config = dict(
    arch='caformer',
    crop_scale_min=0.5,
    targets=['order'],
    activation='gelu',
    label_smoothing=0.1,
)
Rows from block 9, named by matrix and row number. Rows with one number belong to one attention dimension. Each number is 128 + 24 x the weight over its row's rms, rounded and kept within 0 to 255. All counts start at 0. Numbers have three digits each. After the name is the row's rms in percent of the matrix's.
# q: attention query, key and value (stacked) (model.blocks.9.attn.qkv.weight, 768x256, the q third), inputs 86-171
# k: attention query, key and value (stacked) (model.blocks.9.attn.qkv.weight, 768x256, the k third), inputs 86-171
q.132 087:146154114118142146139100127146149137142160122139123136172154127143127158136145116130102143088087161136097180138134101116117129147141115106106135153123127140112132120121167082109112088161136095098119089097117126141156129149109146124112155141120169157150112123
k.132 090:127108142120152146132116117169091151135148085135120117151124113168166127108153118131120141108118117116130149111104122118090126149146121120124163129132107142113128105125183100096106133151136074107117084161135138138121142166162136105100146148145166185161132123
q.133 090:098138112154091091147133128103159089133131162132103137088113136141103112158121119095152115124135142108150104128132143148174171155095121135142110128107121125148107124125100176163148121082157144146103157139106114141164128089117104121147136109129078088123112124
k.133 077:101130110133133164122167124130165137106102158165144105116139112102093156140137151114125148157121115138118080160134103109139108127142167142106082142140156139100144154083108129141105137127098128130103122110162154104120165103119166142148134116122124100097125152
q.134 102:144142146100172158140129129153115164127152113148121133189149113113147147100151136165083141108102111143124169131139114121108116118156115115115136129121136129105121145144139075098096109154148098109149101137138123123131134145133164110098133158113167159133153135
k.134 115:117112150102130122170113127128093144160136097137127157148109120152168118120123129136115159079116151125130184123093117140123144118120113141120138114150089147140103089148137108125122112144165110117122102174113124147106109166138145126126127133134138154134126135
q.135 080:114165104139098128124169116143112111169155149132173123117148105127128121117158127107159133131112154098093128159115116185139165152101097097142168113073136114122130134127128144115121119121182079122099103161089162164142125131156112091141177106126137122096119135
k.135 072:104150090133123178100161114144160132085121148116152129139153088142097125108163152173148173152137103097097138136122119135150064119151109161112126138162175117114136141098122143128099124121151087146146108124136186124141120136116167145124152096067127146118165141
q.136 074:111146122110110120161157135118140111146112107128123092140116137110138154147144105097109126128103137160119147167121091131118149121135101142118104101089113130100081098136140123137143100128147103114114097156110113178121117144128104114139136152167150166122090157
k.136 061:096133091143134157110177094161160124096104138113140089136106095109119119099162161142154157135140114074108111113115103117100074093157086130065119107137146131098124125089158106110109114157140100121137124152148147133121099123138138117140147059079111119124144142
q.137 122:119104119132113100141139120081164089129119152113147132083124141144099096157108123116152107137130146101133110133114159137175167127095157156153102120147114103127135130109081166156155160064121162140130142116094115131132097125128108138159112109143088101114131106
k.137 132:133130102161128129110126137133167120090132180120141142118130138105095111131134137142151103160162100110157077126144149136150122137122150123131105132109167117115139157093110163139137141091116143114140151084145115115143147083104113133134108117108110116106129133
q.138 104:144119145102148147107123160153096154149132102140104119189140140116138174129126108134111134150113154130101115171161106098085123136142122136089118170118129123094144109114184097108112097166109106109125108091160140114122145129123146138110129138127187160141102132
k.138 091:163125170115104117125105102148104173126139078112101097152113149156158130154139096135109140102111135099138166116110116133092152144117116123163168111099100146121103103148144103135135129138133116119113111144110115151110147149157118097112095148157154170124136107
q.139 094:160126142109149159105125152142080160121127068126099127181090117115176138097124158154122127154106104172119142123135119113096090123159138142112138109144166126119134134141164072100099109156121103138134127130151147104123136152108161134106145148106173175118123128
k.139 084:140134144104157114167100090121116125135150107104135141125107129162159104110116092131117132089117127122125176117091151109118131122149124148132124115129087152157089097163118087134149152131147112152130106141091136123113114157135115148120106126141116165164132133
q.140 105:088118082129121104170140110115144086132112162128139151072130116133104099150128118108161110132155136124150109130131163132172153117103137141166104113140149119153119123111087181136154147080155146148116166115106126108103117119134109117165107110115081097122145107
k.140 105:134118092143110127096150149115158113103128166121153135093122142110108138125117153137144114165135132129124082133141128125155099139120173118122119136122157100136150166118118159137135161107112157126121165110157132110123131104078124139147113120080103094096151133
q.141 105:106149110142117096144146108105164112121129158122138122066119130137093088146146121126154113114161136116137114130123164156170172138111132106150112106120127127144102113135077164165161162096170152127123173122085124143140134106142114112147124110120101087129146121
k.141 100:098118104134123137090148149106169103126127173126133132123114115098113141135129151124134121162133131126121080131153113131144077119138138127096093127155156125125160148091098175132142117110117128116132140095161137115127139099091143151160144091097115089112121162
q.142 087:134113112121135150108143147120131135121123130140117117170146137085120191164122106088124112145124143112093110134138112121124109149122129157078098147112126080102167138104197133160108124150075130155149102065165151125131141092116134135123147122121140121107113147
k.142 071:189173150131134103138102128159093177130115088112084099137127140133141121119165108136126099125142134139130141147157156111099152129121125090141174137087101130141131134145144104099111131148074135137137108122138115133129151140135115078097136152153141183146107120
q.143 102:147124147115154162124131137161123146151159111126122148178151124119151164111123128126086154123098129154113138142135095143105095135148131107106122122113120126103123126128186095115098094162137089107126090133143157127131132132124148136104146141148166168122128132
k.143 118:132116140107138136163101105150095143146121092147120114146126136163156135110142135133115140087109135137107169125109123107119132123144109138120161127146109144133131109141154098114119117158148099115144111180111118138132126166156136097102161156143141150160111117
q.144 112:097113100142101109128147126113166099122131166136134093090163126136061112176099107074162105124157143118114122140122127132161150170114137134101086152123126130117152117091129184174146111112102149147115144109120104119138115081115101122172127103149099068133087135
k.144 108:147152109173116136072129159154129153105124139129109107105145153100107124128159123148140111143162106126132100133159132114103118151127151101125118158078151100107147175096128115116115128109103149122171131088168093110139163086108117131122116128129125118124112129
q.145 074:117094100129129162096132143124147126119111155149135124151149146139116123148127131142150088136136140131114118119096149100150117165131137125079073134176139104083158125084157161142121122117091159133122128084157121087124155101112132131134125136131122107099132151
k.145 069:180147132121131139132072152141090147127120122134096120099126181126099151152133092142114069143132156153121114143141151109114143159099145104158171168091139128147141150150111115133145155137075188145153128148145095104127156109123076099130128158156098155143112104
q.146 079:111125100167123133106122147112149100108110139149140126109159146130089108138123144134152079135143125124108109115151137100137128130114116112108131167163151139098150129084148158157126131121075142133116138077162119102147141101126113153148118121113091083140109143
k.146 063:149162120134114099116096183140094149130115105122101128136137188140093144148128097124102075088128177121143134136130136086112129172132138124166145155111111151149125158141122135135140157134071167108161118085164084097144116138124115143123101181151134148113123128
q.147 118:150145162126159163114129140178090153144116083116089132162134123114173155092134138154105142119121115144137160147156097116091105117140141124114174120116142154113123131159168069091110116183121124111115118135162128130127129149135172102089141145105170164142121115
k.147 133:105090152091117115160133094124117145165130091124101119135118128149164122139123113122111153099104148138111186113107105133123136122135107156141137120156085142143104071154135083140126118150146093139095112154096144148120116161146136122115142136157138132137118127
q.148 094:123136123120132119120152111119158127128148160142125128127136134094090179170114133087140098107103140099110158110108112147145125136120122143083098134119112098098151137086167158153122076151097101142122103088144127123122139088116116097129127134146122090099109138
k.148 094:126139112165134142117090145170124164109145111147091137124126152137156116117152095176132083122149124111119131107143138078100090160145148088134185158115134147123152165138136117078107148144106128114164116161159076113117143131152097081120142158130131163135126121
q.149 119:111105106123094089142140131091165097127120159127142110085120139123077116190099107093155109118149142083127103120113151125165155136095134135146098131131105101126122122114104179171159129072124161142117129136102124137130114097134104126167114120136090083142117120
k.149 132:137138100159131152097123150140157144088134175134140119127142134087091130131143139133158105166159102099143071126158142135132108134134135091124128148112174120112143152108119144129114136103112164127172158080156110098156144082124115139134121110104109105110136130
q.150 106:106122093140101109154139091102161095131131181133166133079129128142088090156135116120144122099128146113123110116112154156202161148107117114141107126117101140155119122119087183148143142092131129145111128135089135136141124111124106111145131094151100088126126127
k.150 105:095139081149141165107150156126161119096112179153141162115144130116098138108129154158148111182146109116128078122134133136131096133140155122098105136130154117113151154102116166133104134102130135111151131098161131106137141101113132127118153129106127105108131130
q.151 114:108106119117084096133139121085157095130135172124147110073132127143090106183114114114174106132130160102147106120111157153167155130096127133152105118127100110138120119104117191177175135078139159151138147124094144119127119111125092127172119110151096073120152111
k.151 122:126125100156132151096129174146159111100144182135142130112150125096090126134139149152159099160152116103135085127157146136138110126131131112129110133109179116120154171108107150120125148104116149140148150092152128121153170083115120141143117127096121107098131140
q.152 112:111117119138095082156144133091161096137100163119137122087139116130085115152104122094148121132137125122151109137108153143158164132106132156171124110111107121138131129107067183153174151094125158144113143115106117141112115118145105137172118116138087071124129121
k.152 122:119146084155137134088137136127174112108118171139131121110132141100100123141140139140155114160147101115116095132146141131136113126144130119115107128110173108101143162112112154141133139094107150132141147093161128122147136088102117131130128103092136099098131138
q.153 113:137127147133159169106116156171099140126140083132115139182127131135185139061127120161108151134125096156122146129144128100070102115162123120117158115135162135114122131165126062083101123149131111093129122126157125097117135152141161130080119143112169176137153125
k.153 131:133113143097120114168123103098102144170112080115116132150105117161138122134106114100085160094110130158121166142100104131122163117121107139132138109152080154124117079150150117132140115141141107149100095159087146156120093144127133126114117136157129137145125125
q.154 077:142097131149124106115114153142128128136127151114107124134129141145093134106129139131125076133148121139143104130157167101086129138139154121122107147144166149117154138118098140129113160108107146105134177092180114105107124115150116161129108134136104108131145105
k.154 069:168120162112125108149104152116139135161132105092102122134106166099094134157126111086141111119146148138141151166158146136117146144112138129147118107086110130107145132116156132136141133105068197144073139104147145128128120129089094118153075146163108136115120095
q.155 105:116097116134113105126118130112147102125101155139122126066136149149099113147108109120172102119138124117119113130121169126132133136109118150147117141152128133148129144110093173152147158081129174140146173117117124113129113118133098149159102106145099077141124132
k.155 116:136137125151115117100139156115149135111129174133131110095137145087101123140108128114148093153150122125156085144152147145145113144113146109121114134101133120124154167105111160148154134097105161122147158085140121107138134094099101148168117112116104104109135122
q.156 082:103152091071120128177141131138134153162143145155131113124128129143133136148127103126124167132116122131125129164126141133090134130124121144148136114110107155158103111151125123141194124138186125096102136176098106152129125164149102108121121148150128154172124136
k.156 076:079083108147112152110169120132193098107107141111152123140122109138131131127121166141187158121129099078100087144103101161155104121156102157118080120129136097099117133091153137144142099123158085156125154124133176132129142099132165164145140076097119083099117158
q.157 098:124151085134101108135133112102157096144109187140158136082155127148069123174102117106148106118124182091118124126077142188178146127099134139123091131136110114128135137110120198171147128087131123152110139136092132129150115114121098114158139114152082085117132126
k.157 094:113153081160131164095133138145137140116132175169126129125154132120087150132134139174146103167143083106134065115137144126152103152139150118111116168114159138128152162121121141134106131111120120105164131110151130105141169106132135117127137136096113124140100127
q.158 072:154100161138170138127087134134134117107118122093111122139098099106119128126091146134104095140127099151134110095130145091108095127165156161103143136182135096130146156140127126131127150138079146168146106089159124097105103124130155171135101153123118119117140135
k.158 064:184139158123129092168115117111103133166113096102117137118144134159113139157112087109110083095142137153122147154123157099125144132122131107146137144097119126122099118207104133149103139105074169142109116114120078140090120149109112117121082155171149144116107107
q.159 091:146107180110147145102126152147091152131138071120096149164117119107189144113110142144092120145116094152145127126154124103073106120138158158098125114135160124130130141125154082111111134140108121105132132122145131108091136150135162150112118154120152177122124101
k.159 088:140111171105128096160122089094112124155146062107137124136084136123170126123110122116123149071130133131116186114102116128113159132116103138162112109114086126148116088134143110134154133146135127154106102151108125127116111120146112117146105129153135148128120105
q.160 092:167089175119127129097118179115101135137115085107105135148110115123151162106081119138097140155117128150143101137149129092070106112155150157131120139162137116126149114146179091106126111151094144110141144082162123108099127138102172180128109131119156152118125117
k.160 088:179142144088117104139096129111093124169146082109117138160112117118169125141123116105111133110135148122152183116160145114105153147125104136131153100141087130135098091155136118114134145128129140124125134131124125146099133140142103115151103163157146166129119113
q.161 108:129107110155107126130134122087115098100099147138145135081119136138104092141112123118151105149161128107136105116119167138157135136111153148131106121140132128149119134116094161160145140102135148139143167152134127132130124119127105112175111116125082118127121106
k.161 121:132129107140113138117149149106158126097124163125138131100143138098084130135121122131147097167149126133141087131150153122143143123120155130128086138117139107124135155121093166124138149077106158120148146095142119119128147092088106136168102114123116107092122122
q.162 107:093155108142121101154164086080153083141106159143134136091158117158080109146140110115169138092117146130130127144105139139146135148105125114137097132122112140144112119129092172168158142098145136141114129137107118138139111118130080107151119138162080095161110147
k.162 096:103139083148117143114158128145170108097100182131125108119143125120095154135145136142139104162134105115124112147123116131163075152139165144106126141117151127106140150111127163149126113117129142143135143098151173120170120095104132137133143114093141099106122159
q.163 110:117128088129104088134143114088173103127146175134145110084157136138061132176115115082149121114111158092121122122110124170175158146093126121128077133113085108131117118105101192194151115122126149151111104127106132168144136102120102127164134127134095075114104120
k.163 113:132144103156123158094134148143146139095144175157142125112151131090106124126151131153161107165148105102121098137155134133124124156130130095100133158111176120103151183110135157136123125112113148111147150092155139128155173112139134128117133119107144140117113163
q.164 077:153109146157102109091145148131138117095111139109141130106119137122135111117142129138146086137178087107154090114149120096121135098134168150142133126143144124174159134119097153123130152115088112109137170122153100124134110111130136138156110141127094108117158120
k.164 064:165143139148105108139111125081175111180116140098124142116139156104094123139081090081137103120159147179159097129141133141138166146099154143174083123078107107127123109123112130159166137076103153123116137105133096108122114132096122162152076122125124106089103120
q.165 090:088126090115100125156117093126134085117100119121101099097127145140081116168127119061143137097124138089090115148123120104136156142105137148146116163108081151137121137103109142155133120101138150149099144140123126126138103120142074128149128129170076069142109127
k.165 086:120126090155127134089145158116145115110091137108102117129129128057107150161130148105168099144140109100136090146128109125132113153159168131119146116077143112106131131111134130125145103123096162132129173091149136117145130103113114133134141109125138091089127142
q.166 091:127105120142106106122130120109138120115118139123123127077111127126127093140115131106154105141149133119152095119134155152138154110111145151153118122130137125148131147125079183143146151096153137159130158165104128127115096106118126144160130103151063106145144118
k.166 088:144144100141119131114139131118154117119139173147126112111135129083105131131122168137151128164138126133124080122150138142157122130107122133107091125130126098088120146091076159140143112117111144138137154107108152102119151113094130167145117099110118081107127139
q.167 100:101123119141137119147141093126176116123121188099112111096159152112060132193138094089172112100125148097091117113100132145168127140102125124142082154109126131131148149090137173171143106119104144162133110108116123158167133092126100098176141143158136083142122155
k.167 095:109149102177138159094139163144124146101116128156136112142164126104115128127177115129155104161152119073124092139134118106107121159160126112107131150104166128116161153088139121126115115127132127120141157088161102120144168111139125116127143107119136101122121136
q.168 105:107096122130104097112140117090147111128115166114133127085119143137082102156100115103170103142147147084144113125119155134152136140100136151160105122138116105141135136109089171163162144085128165135122168132122126130128122126132105126173117120127093060127124117
k.168 134:139141105156125120098144161128168120089125162152118117111133125100111130132120143144147110165148100132135076133147150125127117136122154120117100141111156114129133166106106146137138145095102158127143164098149107107152141087093110141134113127115123113102130125
q.169 108:154138135082128157144123140143110158148151101118115135185134141108147171113120130125090155127104119141106143141150097113076115120148108144103155112108131127103122114135165091110103092172121095128119102120116128122127134142132163118112143135140162160122124140
k.169 121:124125139109144120142119095152092151140116086104123131154125125173159130128134125141120143112123141118112169110108130119107127132131091113129168118135109166134106100165144089100131116158157117124118103180107126151131110165164131097119152157154140163164133119
q.170 090:138118121156138145096120127122123126103071139139118143095116146137113115140112115137148080146153125116156091104134153087123119128140153135114117143173155129134144145112135117117146159095092141133133172110171090097111122139134095149152122146142086097138133120
k.170 073:159145143131107110133104131136157107147114111097097123084100134115075126159092103067123081135118145148135111131140131090109145163102147139128153129104120123114113133141149138158120118092094203133134150084119107106129140108077096128144077147135111103109100133
q.171 079:147127147159143106131154132100096121101110145115133158089112131149125093115118135123166106132163098132147124116100159150124130120144168146138108118164128108127150139116095186108121183093103145155133167083128106130149124123108093136144136154132101096124136107
k.171 070:129152093113113104128115164121151110135131149143118116118119125098078143152102116116140106166125139162145125101134162140156139147105178125130116118088132107118154126129094130162148157083112169109125158080137123112140159101113096128126113150150130140132114118
q.172 110:122122089159105118144151116104165108132129190151150123089147134123076112157109123091170103116131144097129133126104104155169130155109133148118089144144114119116155129104118177171143127118097148177118127096109130123153119086110105131161142126119096059135115139
k.172 095:145150110181136142095153171136120138114119148156131129131131132103081141127164106124135112168145114137126106132127145123103135150115169108109139140090156134117146181101119130115117126119095145114155132082145125086148190117117113110127115137121131139118125120
q.173 084:137102101164131107074163146099130131129118149139122120110146119118075137152101121110155095142125154098119101125130139104128125131120168138124089151120152112097161127085157190160132124131095160143140144086168120096151153110111133142157137117106116102133136135
k.173 067:168162102158104118090105151145098172131147108140084114123116178128100128133145101122133128097154149147145147115130129120087150173127146100124159138071132130135135139156143108118159135137079152106149127118148101128114148129120092110139099159164155143104109092
q.174 099:132126124127127133112133133152119136140132095144115108154140126130151174134134131119102128137088151121081148151148095109108103155134123146093110139095114139086146117099182100132082089177090114112141089106174125121134130129121147133112140137113149159116092151
k.174 079:151139183143136121135107119172095158136115099100123101146111136129135125115144097134138140109140101107123159130122125092106145147128107117123151112135094129171108128130145089107128129150103128157164106159118095146138139139159117127073116152154134182149138136
q.175 126:124112111145097099122135114107159110141121160132127134094132133136081123173096108087163120123143160111124112136095136144149139151082137133147091142123098124140134115098122190165169127094104173149126142113116124141149104096130087125179104123149091073124108130
k.175 122:132149101165128131088139147150149132091119179129132116108155144113101134115150139133159121159156115110150079127149135134108131148123144099118138142109162114114149187091115143125137130093105151103146161092151106110151154095112116142144116115109118122122133126
q.176 090:134123131107124125150153114132163132151150121142119116138131128114114160140127113104114141092069155123100150128100073161145126124107131105101116144107096136100152133108176143146128060169112095139106077140105119162146153116130134114106126131144162107148092133
k.176 084:124143101153160147129098121176101169113140133138116099143132116145168113114180118173124131117154098102108142120131133091128111145139097099118185128139125155138126149123159112090104157168158097132156110141136107133140144145188127107110167125097144170151142145
q.177 102:154129154091142143124104117157113148109160111126153136131122141140174119077148151165082145122125099155134141131144135140117119101158136110136178110127146126156103115165108080074112167140150102104153139147127141098117137151137148128106122138129162168107165102
k.177 098:108099137083146107150132102090113123171141121112129167122104102158160119116103129134097159108124135161145136101124118140173158091117118166147113106169092128160105091159100133142127139132168105120113113157087140149101102158125142150128116127130117132151162117
q.178 112:117106106134095089156153108092140102143100154105121116091113134140074106169126133084164112135119152110140105130082124143177154132097138157119107131118100131126146148106126203179146114095124148162128124128087132164134094105132090117168121121155087067124113128
k.178 107:127157080160151163108143137153162123104123153148139136092150137112112131136156121141152084156140106103131087154136139127143091133148128121107128145114143146116136177118098162119104148109117144120127143088157117113175140084108119108124129134115128105124129135
q.179 111:149129132121131136107134144122103154153133102132108116181141124110150166133136117118103148144087149120103133140163085098106119139142118122087102167109110120106150143110192099103098095177093114124129091113153146120129153127122145147109136137120153136127083118
k.179 090:167147157122138130141136120169098168130168079105097103165110154149160116132132127154151117088125112117139168130132153127073136148146117108143150112119118144131109133166175097093127135136118137119148111162106106143128119152166115106102123148145152176146129110
q.180 103:101112071132103084136146112096139119138110194124140118070127111121069131176124121109162092110111152089114129126113158163177146142094131133146108151139112124121135123095108183183139104111129137137104132118093129152130131125145087101156133101133097063113119127
k.180 098:136138094145140154107128161152129141097129151147144129116153141100107136125178123157159104171157115104146062146153136145126089136144141112120131166106169128119150158097122138123121141115136151104155159092171108125146154086135120131126130133098144129132126126
q.181 118:110113105150106126131133138092145106127117154126133149079119130122102104138102115106158099133152135117149113125112157140148155121097141143150108116127115122138140135129099181145151152084121151145128171115118104114127115125124082127149099126133068076128117103
k.181 122:142132105154125139093154150124166132088143171134113129094146126102098120126118139136155104141149111126141080135152153134147114125137150131133116123098143117119146170107107151143144154087099157123144150074136116118137141085108125143133102119122128101115133122
q.182 082:164081144141132152108085147117145130105110125100107118123108150125106132108094094142109124131135121130132109116134139091137087130158153164108099127168152114104146167102121124129096131148065158156164128101163113097109099109107117145116136141125095112102152115
k.182 076:185168125122131106132095150128064173154145099118090126105130172141090116128109113099111087090135149163148171126122140091114164173124123130156153130093091144149113117167127106127127145126081149127118109127135102138129146146137067127116108171154102160133129095
q.183 117:140124178120145148103139135159103146144135064143119115165119109108177169096133140130101152143097110153124125149155110112089092124163118130091145139108134128115134128154173099097094096168109099137151099128148144128114138146126144127087142127113163158128122119
k.183 111:144114168107146113152117069135117133134122068097117108136113135149154113129129105105132145081106129122133171107098120126113138104128096136144165104136092148147088098158145084114136128135155095148127095143112150151115122169179141099129132146160138143145124129
q.184 107:141109149106153141118094161126109160104152097125122111167114115123168145099141148175099145138134112168125125135149122117065128100169128137129140121122126130137112126160147105077112119160129114132152124127144123104104127153136177138112117136084172161123137117
k.184 100:130121172097134098150108113122106138167137080100139118129106138156159138111111118125094160097098149136124172121118122129123160114116117124155138105139087132150110074159138110117151160146127112141099115165104130145102119177158122130141121139136146163145141127
q.185 120:123128096140097095141133113081163098124127174125162133079121132134086117165108129109141112131133135115133108138115141155163163134098127147141113108138101107145132134109117197153153130088131147144146148127077132135130114103119083138162116109135088079115127121
k.185 136:114142119158135159097130153128161125091124178140143145102147131103091120113130152148143102166151113109126066135151144139140098123138145114139127142114166112120142166106105169133140140100108152106158141090153114108141142094101112137149127141110126106116140124
q.186 074:129126149159136105093117114105114144105120132147139159087136140125113115115106130132134094134143134110124108113112134141139125106157141118109107151179157116125169136119135159115101174105089125144147145090144119111118123138118147151153118143137094129129124117
k.186 062:152141150112116111132099148097076123152122138114104136137123118117092110140112107108105080086118131224142141153148146141141134138152161123160111117105110149115155138175073114144138113099095154115103127102117110136121168108065095127114084172141099151126122106
q.187 122:112096093130107098144133120095152084124126193117156127084125137146086116153101120088150104141144136113133095131123158131155165137101131137144107137142102096139145129119106178160155136069126152136131143119112137128135109106125108125172112115143084085124114101
k.187 143:130132107162143140091142152133155121097123172134137115102141133102109117120127133130152112166165097118139089130152152126131118139128157119118114132117175108122143172106117163139130155106108149124149150097165114109134154095108106142155120113110129108115136117
q.188 080:115132162134156145141108138150101136117088094154106159150108140120169123084144137164088124132130100166152104146164131123076095144180132117147131132130192153152115163145121077116121153130133136069115180127161126111127128139122153147108107130127158165140111145
k.188 077:130085148085159114142151085086114113134100109100139139130097117147137105171108145080114143114102117150149143113127100135133150109116132163143101081147086136136085103108097155151154124148145101167075133137084150138117085142112147135169126130114106090108120125
q.189 106:099113104124105106135148127104136095156129140119132113065108146153103096144124111110168113126141139114143099129124148137157159124103120149169106120131127119160113126144081179168153152073150145153123173140099123136132091103125099128156101124137075093128132114
k.189 116:119138109155113132101150133113179103102114183128131123109143119097110125163133141123160129166134120124132079137147140140145116138111135135133111124096165115103114145107122157137145109109095148125141149098141161138151116087101128152149126110112122091086125114
q.190 090:158127144103153152101111143165114145135135111135140141189134132131158127089125139184088153148109117161123134128130118098099101109163135126116126122151139127113152122148141074085108111177110105118155098128140137131110129146109148146098130152096163157123146117
k.190 079:151141145104138079175108112140103144132135094132126121121107147141154139141111116124114108098140129137138167107117139117113156113095123100159144117119096123152090110172136123115132146144158122138142117149097115122112106128181097127148089148170113175148134107
q.191 123:144140151122149160113105141164111161114131091129115137174123119123191129080160142174084139138125102150155141138151112106105099113155120094127163104132162150133117120155147067079097119164139115097129116149153139126107161159131160136083128142115158195136141135
k.191 135:122107142082118108143127093113105117178126098115119133150117120152165123134115116111109165097095150146123168122098110121125146113119118138145119109141091145142105082153137104134133119140152100135087108159099139148102104158138141117115146140137126124160129130
q.192 110:163111165112148176105122117184132138126115098099106117123111152090135115148160150128130113114140118112150163108128141099086074131190156149109126116132162131124122147135133087120111112148087167158118117118160105081085153139122135089124123149107137133115135111
k.192 117:092120093164103136106186159109167109144109139124109100139148064112103165150110162097156157139096146102103117188138090137113121172116105138084115154098122111081146111088139124140143091116098111137099157110138134127152157090107127147161130095117155117102110214
q.193 125:131132176114143182099127159179122110119113127116140132127129138091149136113145159139105144146142089148131127144161116121110074101173128132098138133135188108087143128135138104077117125117093112140146141115168116069083149115124156123121129114077150152087156138
k.193 116:118112103146113143127160134123125117163106104131130095145145080127125166141125148085149150126081164133099118203151085140102102179125081144098123164103107127085129118104147104144125082127123096149084141125140135130123148086139119128148148089138147122135099207
q.194 115:137139190120131185093128151148111100136137131109140130150112121101147140120151163142122136108143087148133129156168126115107085113186133130115146132134173120086147133138108097070101124125105129136127135125150131091109157119107153107135132116075157146091161133
k.194 115:096110112141098138120174142120132118165110116126113091150140069126134164153133153084128163123084165113101143176129069136092117159144097148095109162105123118090143117090149126137137092123123120144080125122119126123123145093122118135153135096139148126123086200
q.195 128:118124099112116076168135102092130137156124148137113132122146109162112118153116092121137146087102187111111151119091132143147181153071117133151132122133069135146105106126129133160138134147159108129113113137095135178144106126160124130127127144157126121174108139
k.195 134:152130142136132113132102120110130144109127140117139163091109172129107103108124109145116098131170106137152107080110174134152140088124170117163109091163130129170115159152077147144149164115130163134165135115124097132140095140126105127127100175142094099122161057
q.196 099:082142094081096119166147106110178098135177163098169096140146110144121111153126119131141169110133155120123129120139114157179163128100102130132101145121105132107106115108111178139162146095174075139154133135118159160129130122125134157174141090126132134107127161
k.196 080:162142140087137115144080104150111160137085102104121127133106159128103125151132085103087102088133113174129177098109136117133146089110143166169124088157127145157115115163114119120117147138124158139154094155137138142122101172159119125110100180125124127175121075
q.197 122:155121153118152168088120164168119132100134113110144139126132134090137137113143161149114125157160074126149088128153131112106088099180174138101131137127158090105154150116133102107115113122072145119145136099177140060090161111121155131135115108114128121105147121
k.197 124:111127121137111132123160133137130125145119117140114085165143067120136174145131152091150143134096151118114141188152076121112100173137071131097128186092120137092145117109153107125117091147122091148097125122118153122141153101134147095160155100125172148123091213
q.198 093:189110188149166158112100118130079133134073100111107153118106149116142127130152122089149118127114090131133143118103122098114107097167125139126160106127135147127128132160134108093105101131089146180114163131134085128106109123134108131124113170126116110137129115
k.198 083:089111098151097139130194117105146094130145118150143108145133099149110123126103159152139137141112144109086099175160094118100128140139141117116093172112138088113142110075144146161147101125119107099104141131160157090125156076115144172154165084108148112071147192
q.199 105:106139099123118091126137136071152117134156164152159141104139091144148149099091119143128135151134160162106083134138117153130161109072120107140106151107116097118143116132145191149144144111161113104119148124102157175145143140128128164145130123147127151123126139
k.199 111:158136176114166125153070116128107141119135096130123152113117169126145109117133099144118102107145105171136144075109165142119144095141164123162145103140129155150110146182111102113110143140145129133142087162117123138117104172138118103096112169135092131156162035
q.200 068:095147097146124072145108130083116141109120144162146147118149130162062122159077091140155135179132161149144118103110127145154148129100126122130138144137075140120115132123121165189135104145141160111133141166090134150136112141158110142132094135143107105127105118
k.200 080:161149144116155108125124128126128152126157140114134124113124144139142092111123117197129112120175081142167131065115177112171115087125169114144121062152140109173125153153122159108126195129135152117152124136144103139107127150114137143127126168118109128125147060
q.201 111:113130085116126096173129100124150130144136148137120131148151108159128123152136095112147159085130176120110141108104127167159182157069102129149116126122073140142103092121125155152144138149177096124101119146088140163143125145131124122149146121142146127157124154
k.201 100:132127134100141117141112128121114137115120132131118145090123181123084083134113107110135112105144108144139123082099187129166126097114143137160125092174137126164108165130098136149136158104117150158164121116132084140131097139117094148116100179146081095147145062
q.202 077:096135103150128080153169130078115112121115159147157159124147121147089124143148094120153122135115159126092093153088131163148153172075132116153159143107105110150122150132137154156132119115152134099150149145104159191153109135119119154116117136149111093133115128
k.202 087:159127128101157110149075148129148135108156113117148160107106144145165097102148120176116097125137102147147119071095167100159174061139163106156097094172125127168116140166137139114126162148150140111156118144109137118119128138133138136112143138105115150160159064
q.203 105:139139162131136164078134150155104111118123131128158153124099129103165149074137163142096130196146068162139102140156132128095110100167138110120138126105166095113155142140128117113125116110112148129136151132157120095108140109118136133122138130093129131094146130
k.203 108:090118128137115137140150132148106130174119119138113097157156100126145147131159146110118159119076151118098154178146085109106125146115079132111144145138111151108145106089153120102116092153153083132073108152129150108125146135136144120101178103135152138133107204
q.204 086:094165101121133125112146112117176112118173187109169117126135114117138124135130142135118130114145115129106124152153122182165157141085110116121119129132150122124122099099092145116132121109149120102121144115138143131172158097126139142182167098077134140134125179
k.204 092:125128151100112113155092105127103140139106070091123113144102141109134126143133089088111143095094152172098158090116147100100164138126117164130161107143120150149104136158123102138146142144119157159129090170123126139111093176147113111097122176163112154154141103
q.205 097:105161071127108128113170124117187111102151180131161101116151097115121113131131132120141122141128129128122115151167126176176141121097116114112085142106150091130122134098096163120166144094157114109134151094124135150169158097114133150178139082119108115114114165
k.205 090:127131153095138113151082113133083165132138113126119120137109162113124109136162114120098132095113131166117178084130162138111134121122135131132155094136089172138126129185123115113117146145132118139147109175122136143120101184152124122103116163127145158167120091
q.206 080:100151091110072097134158158125200131098174165152139127142154091150115120114133117150110145128126160109113102154137112155157143123081135121091078150122124110088160126079125147164152132109154110093133093101125146160137142128145136155135130103102131134113131155
k.206 071:157166190099146089135061110147130159121132105118120120125116156110120097117140119102110125104149137178153172101131163114142135114116108175138167102149144151140099133207103130130107148124132165119150095122084134138113092183151094086094098166143095107166114078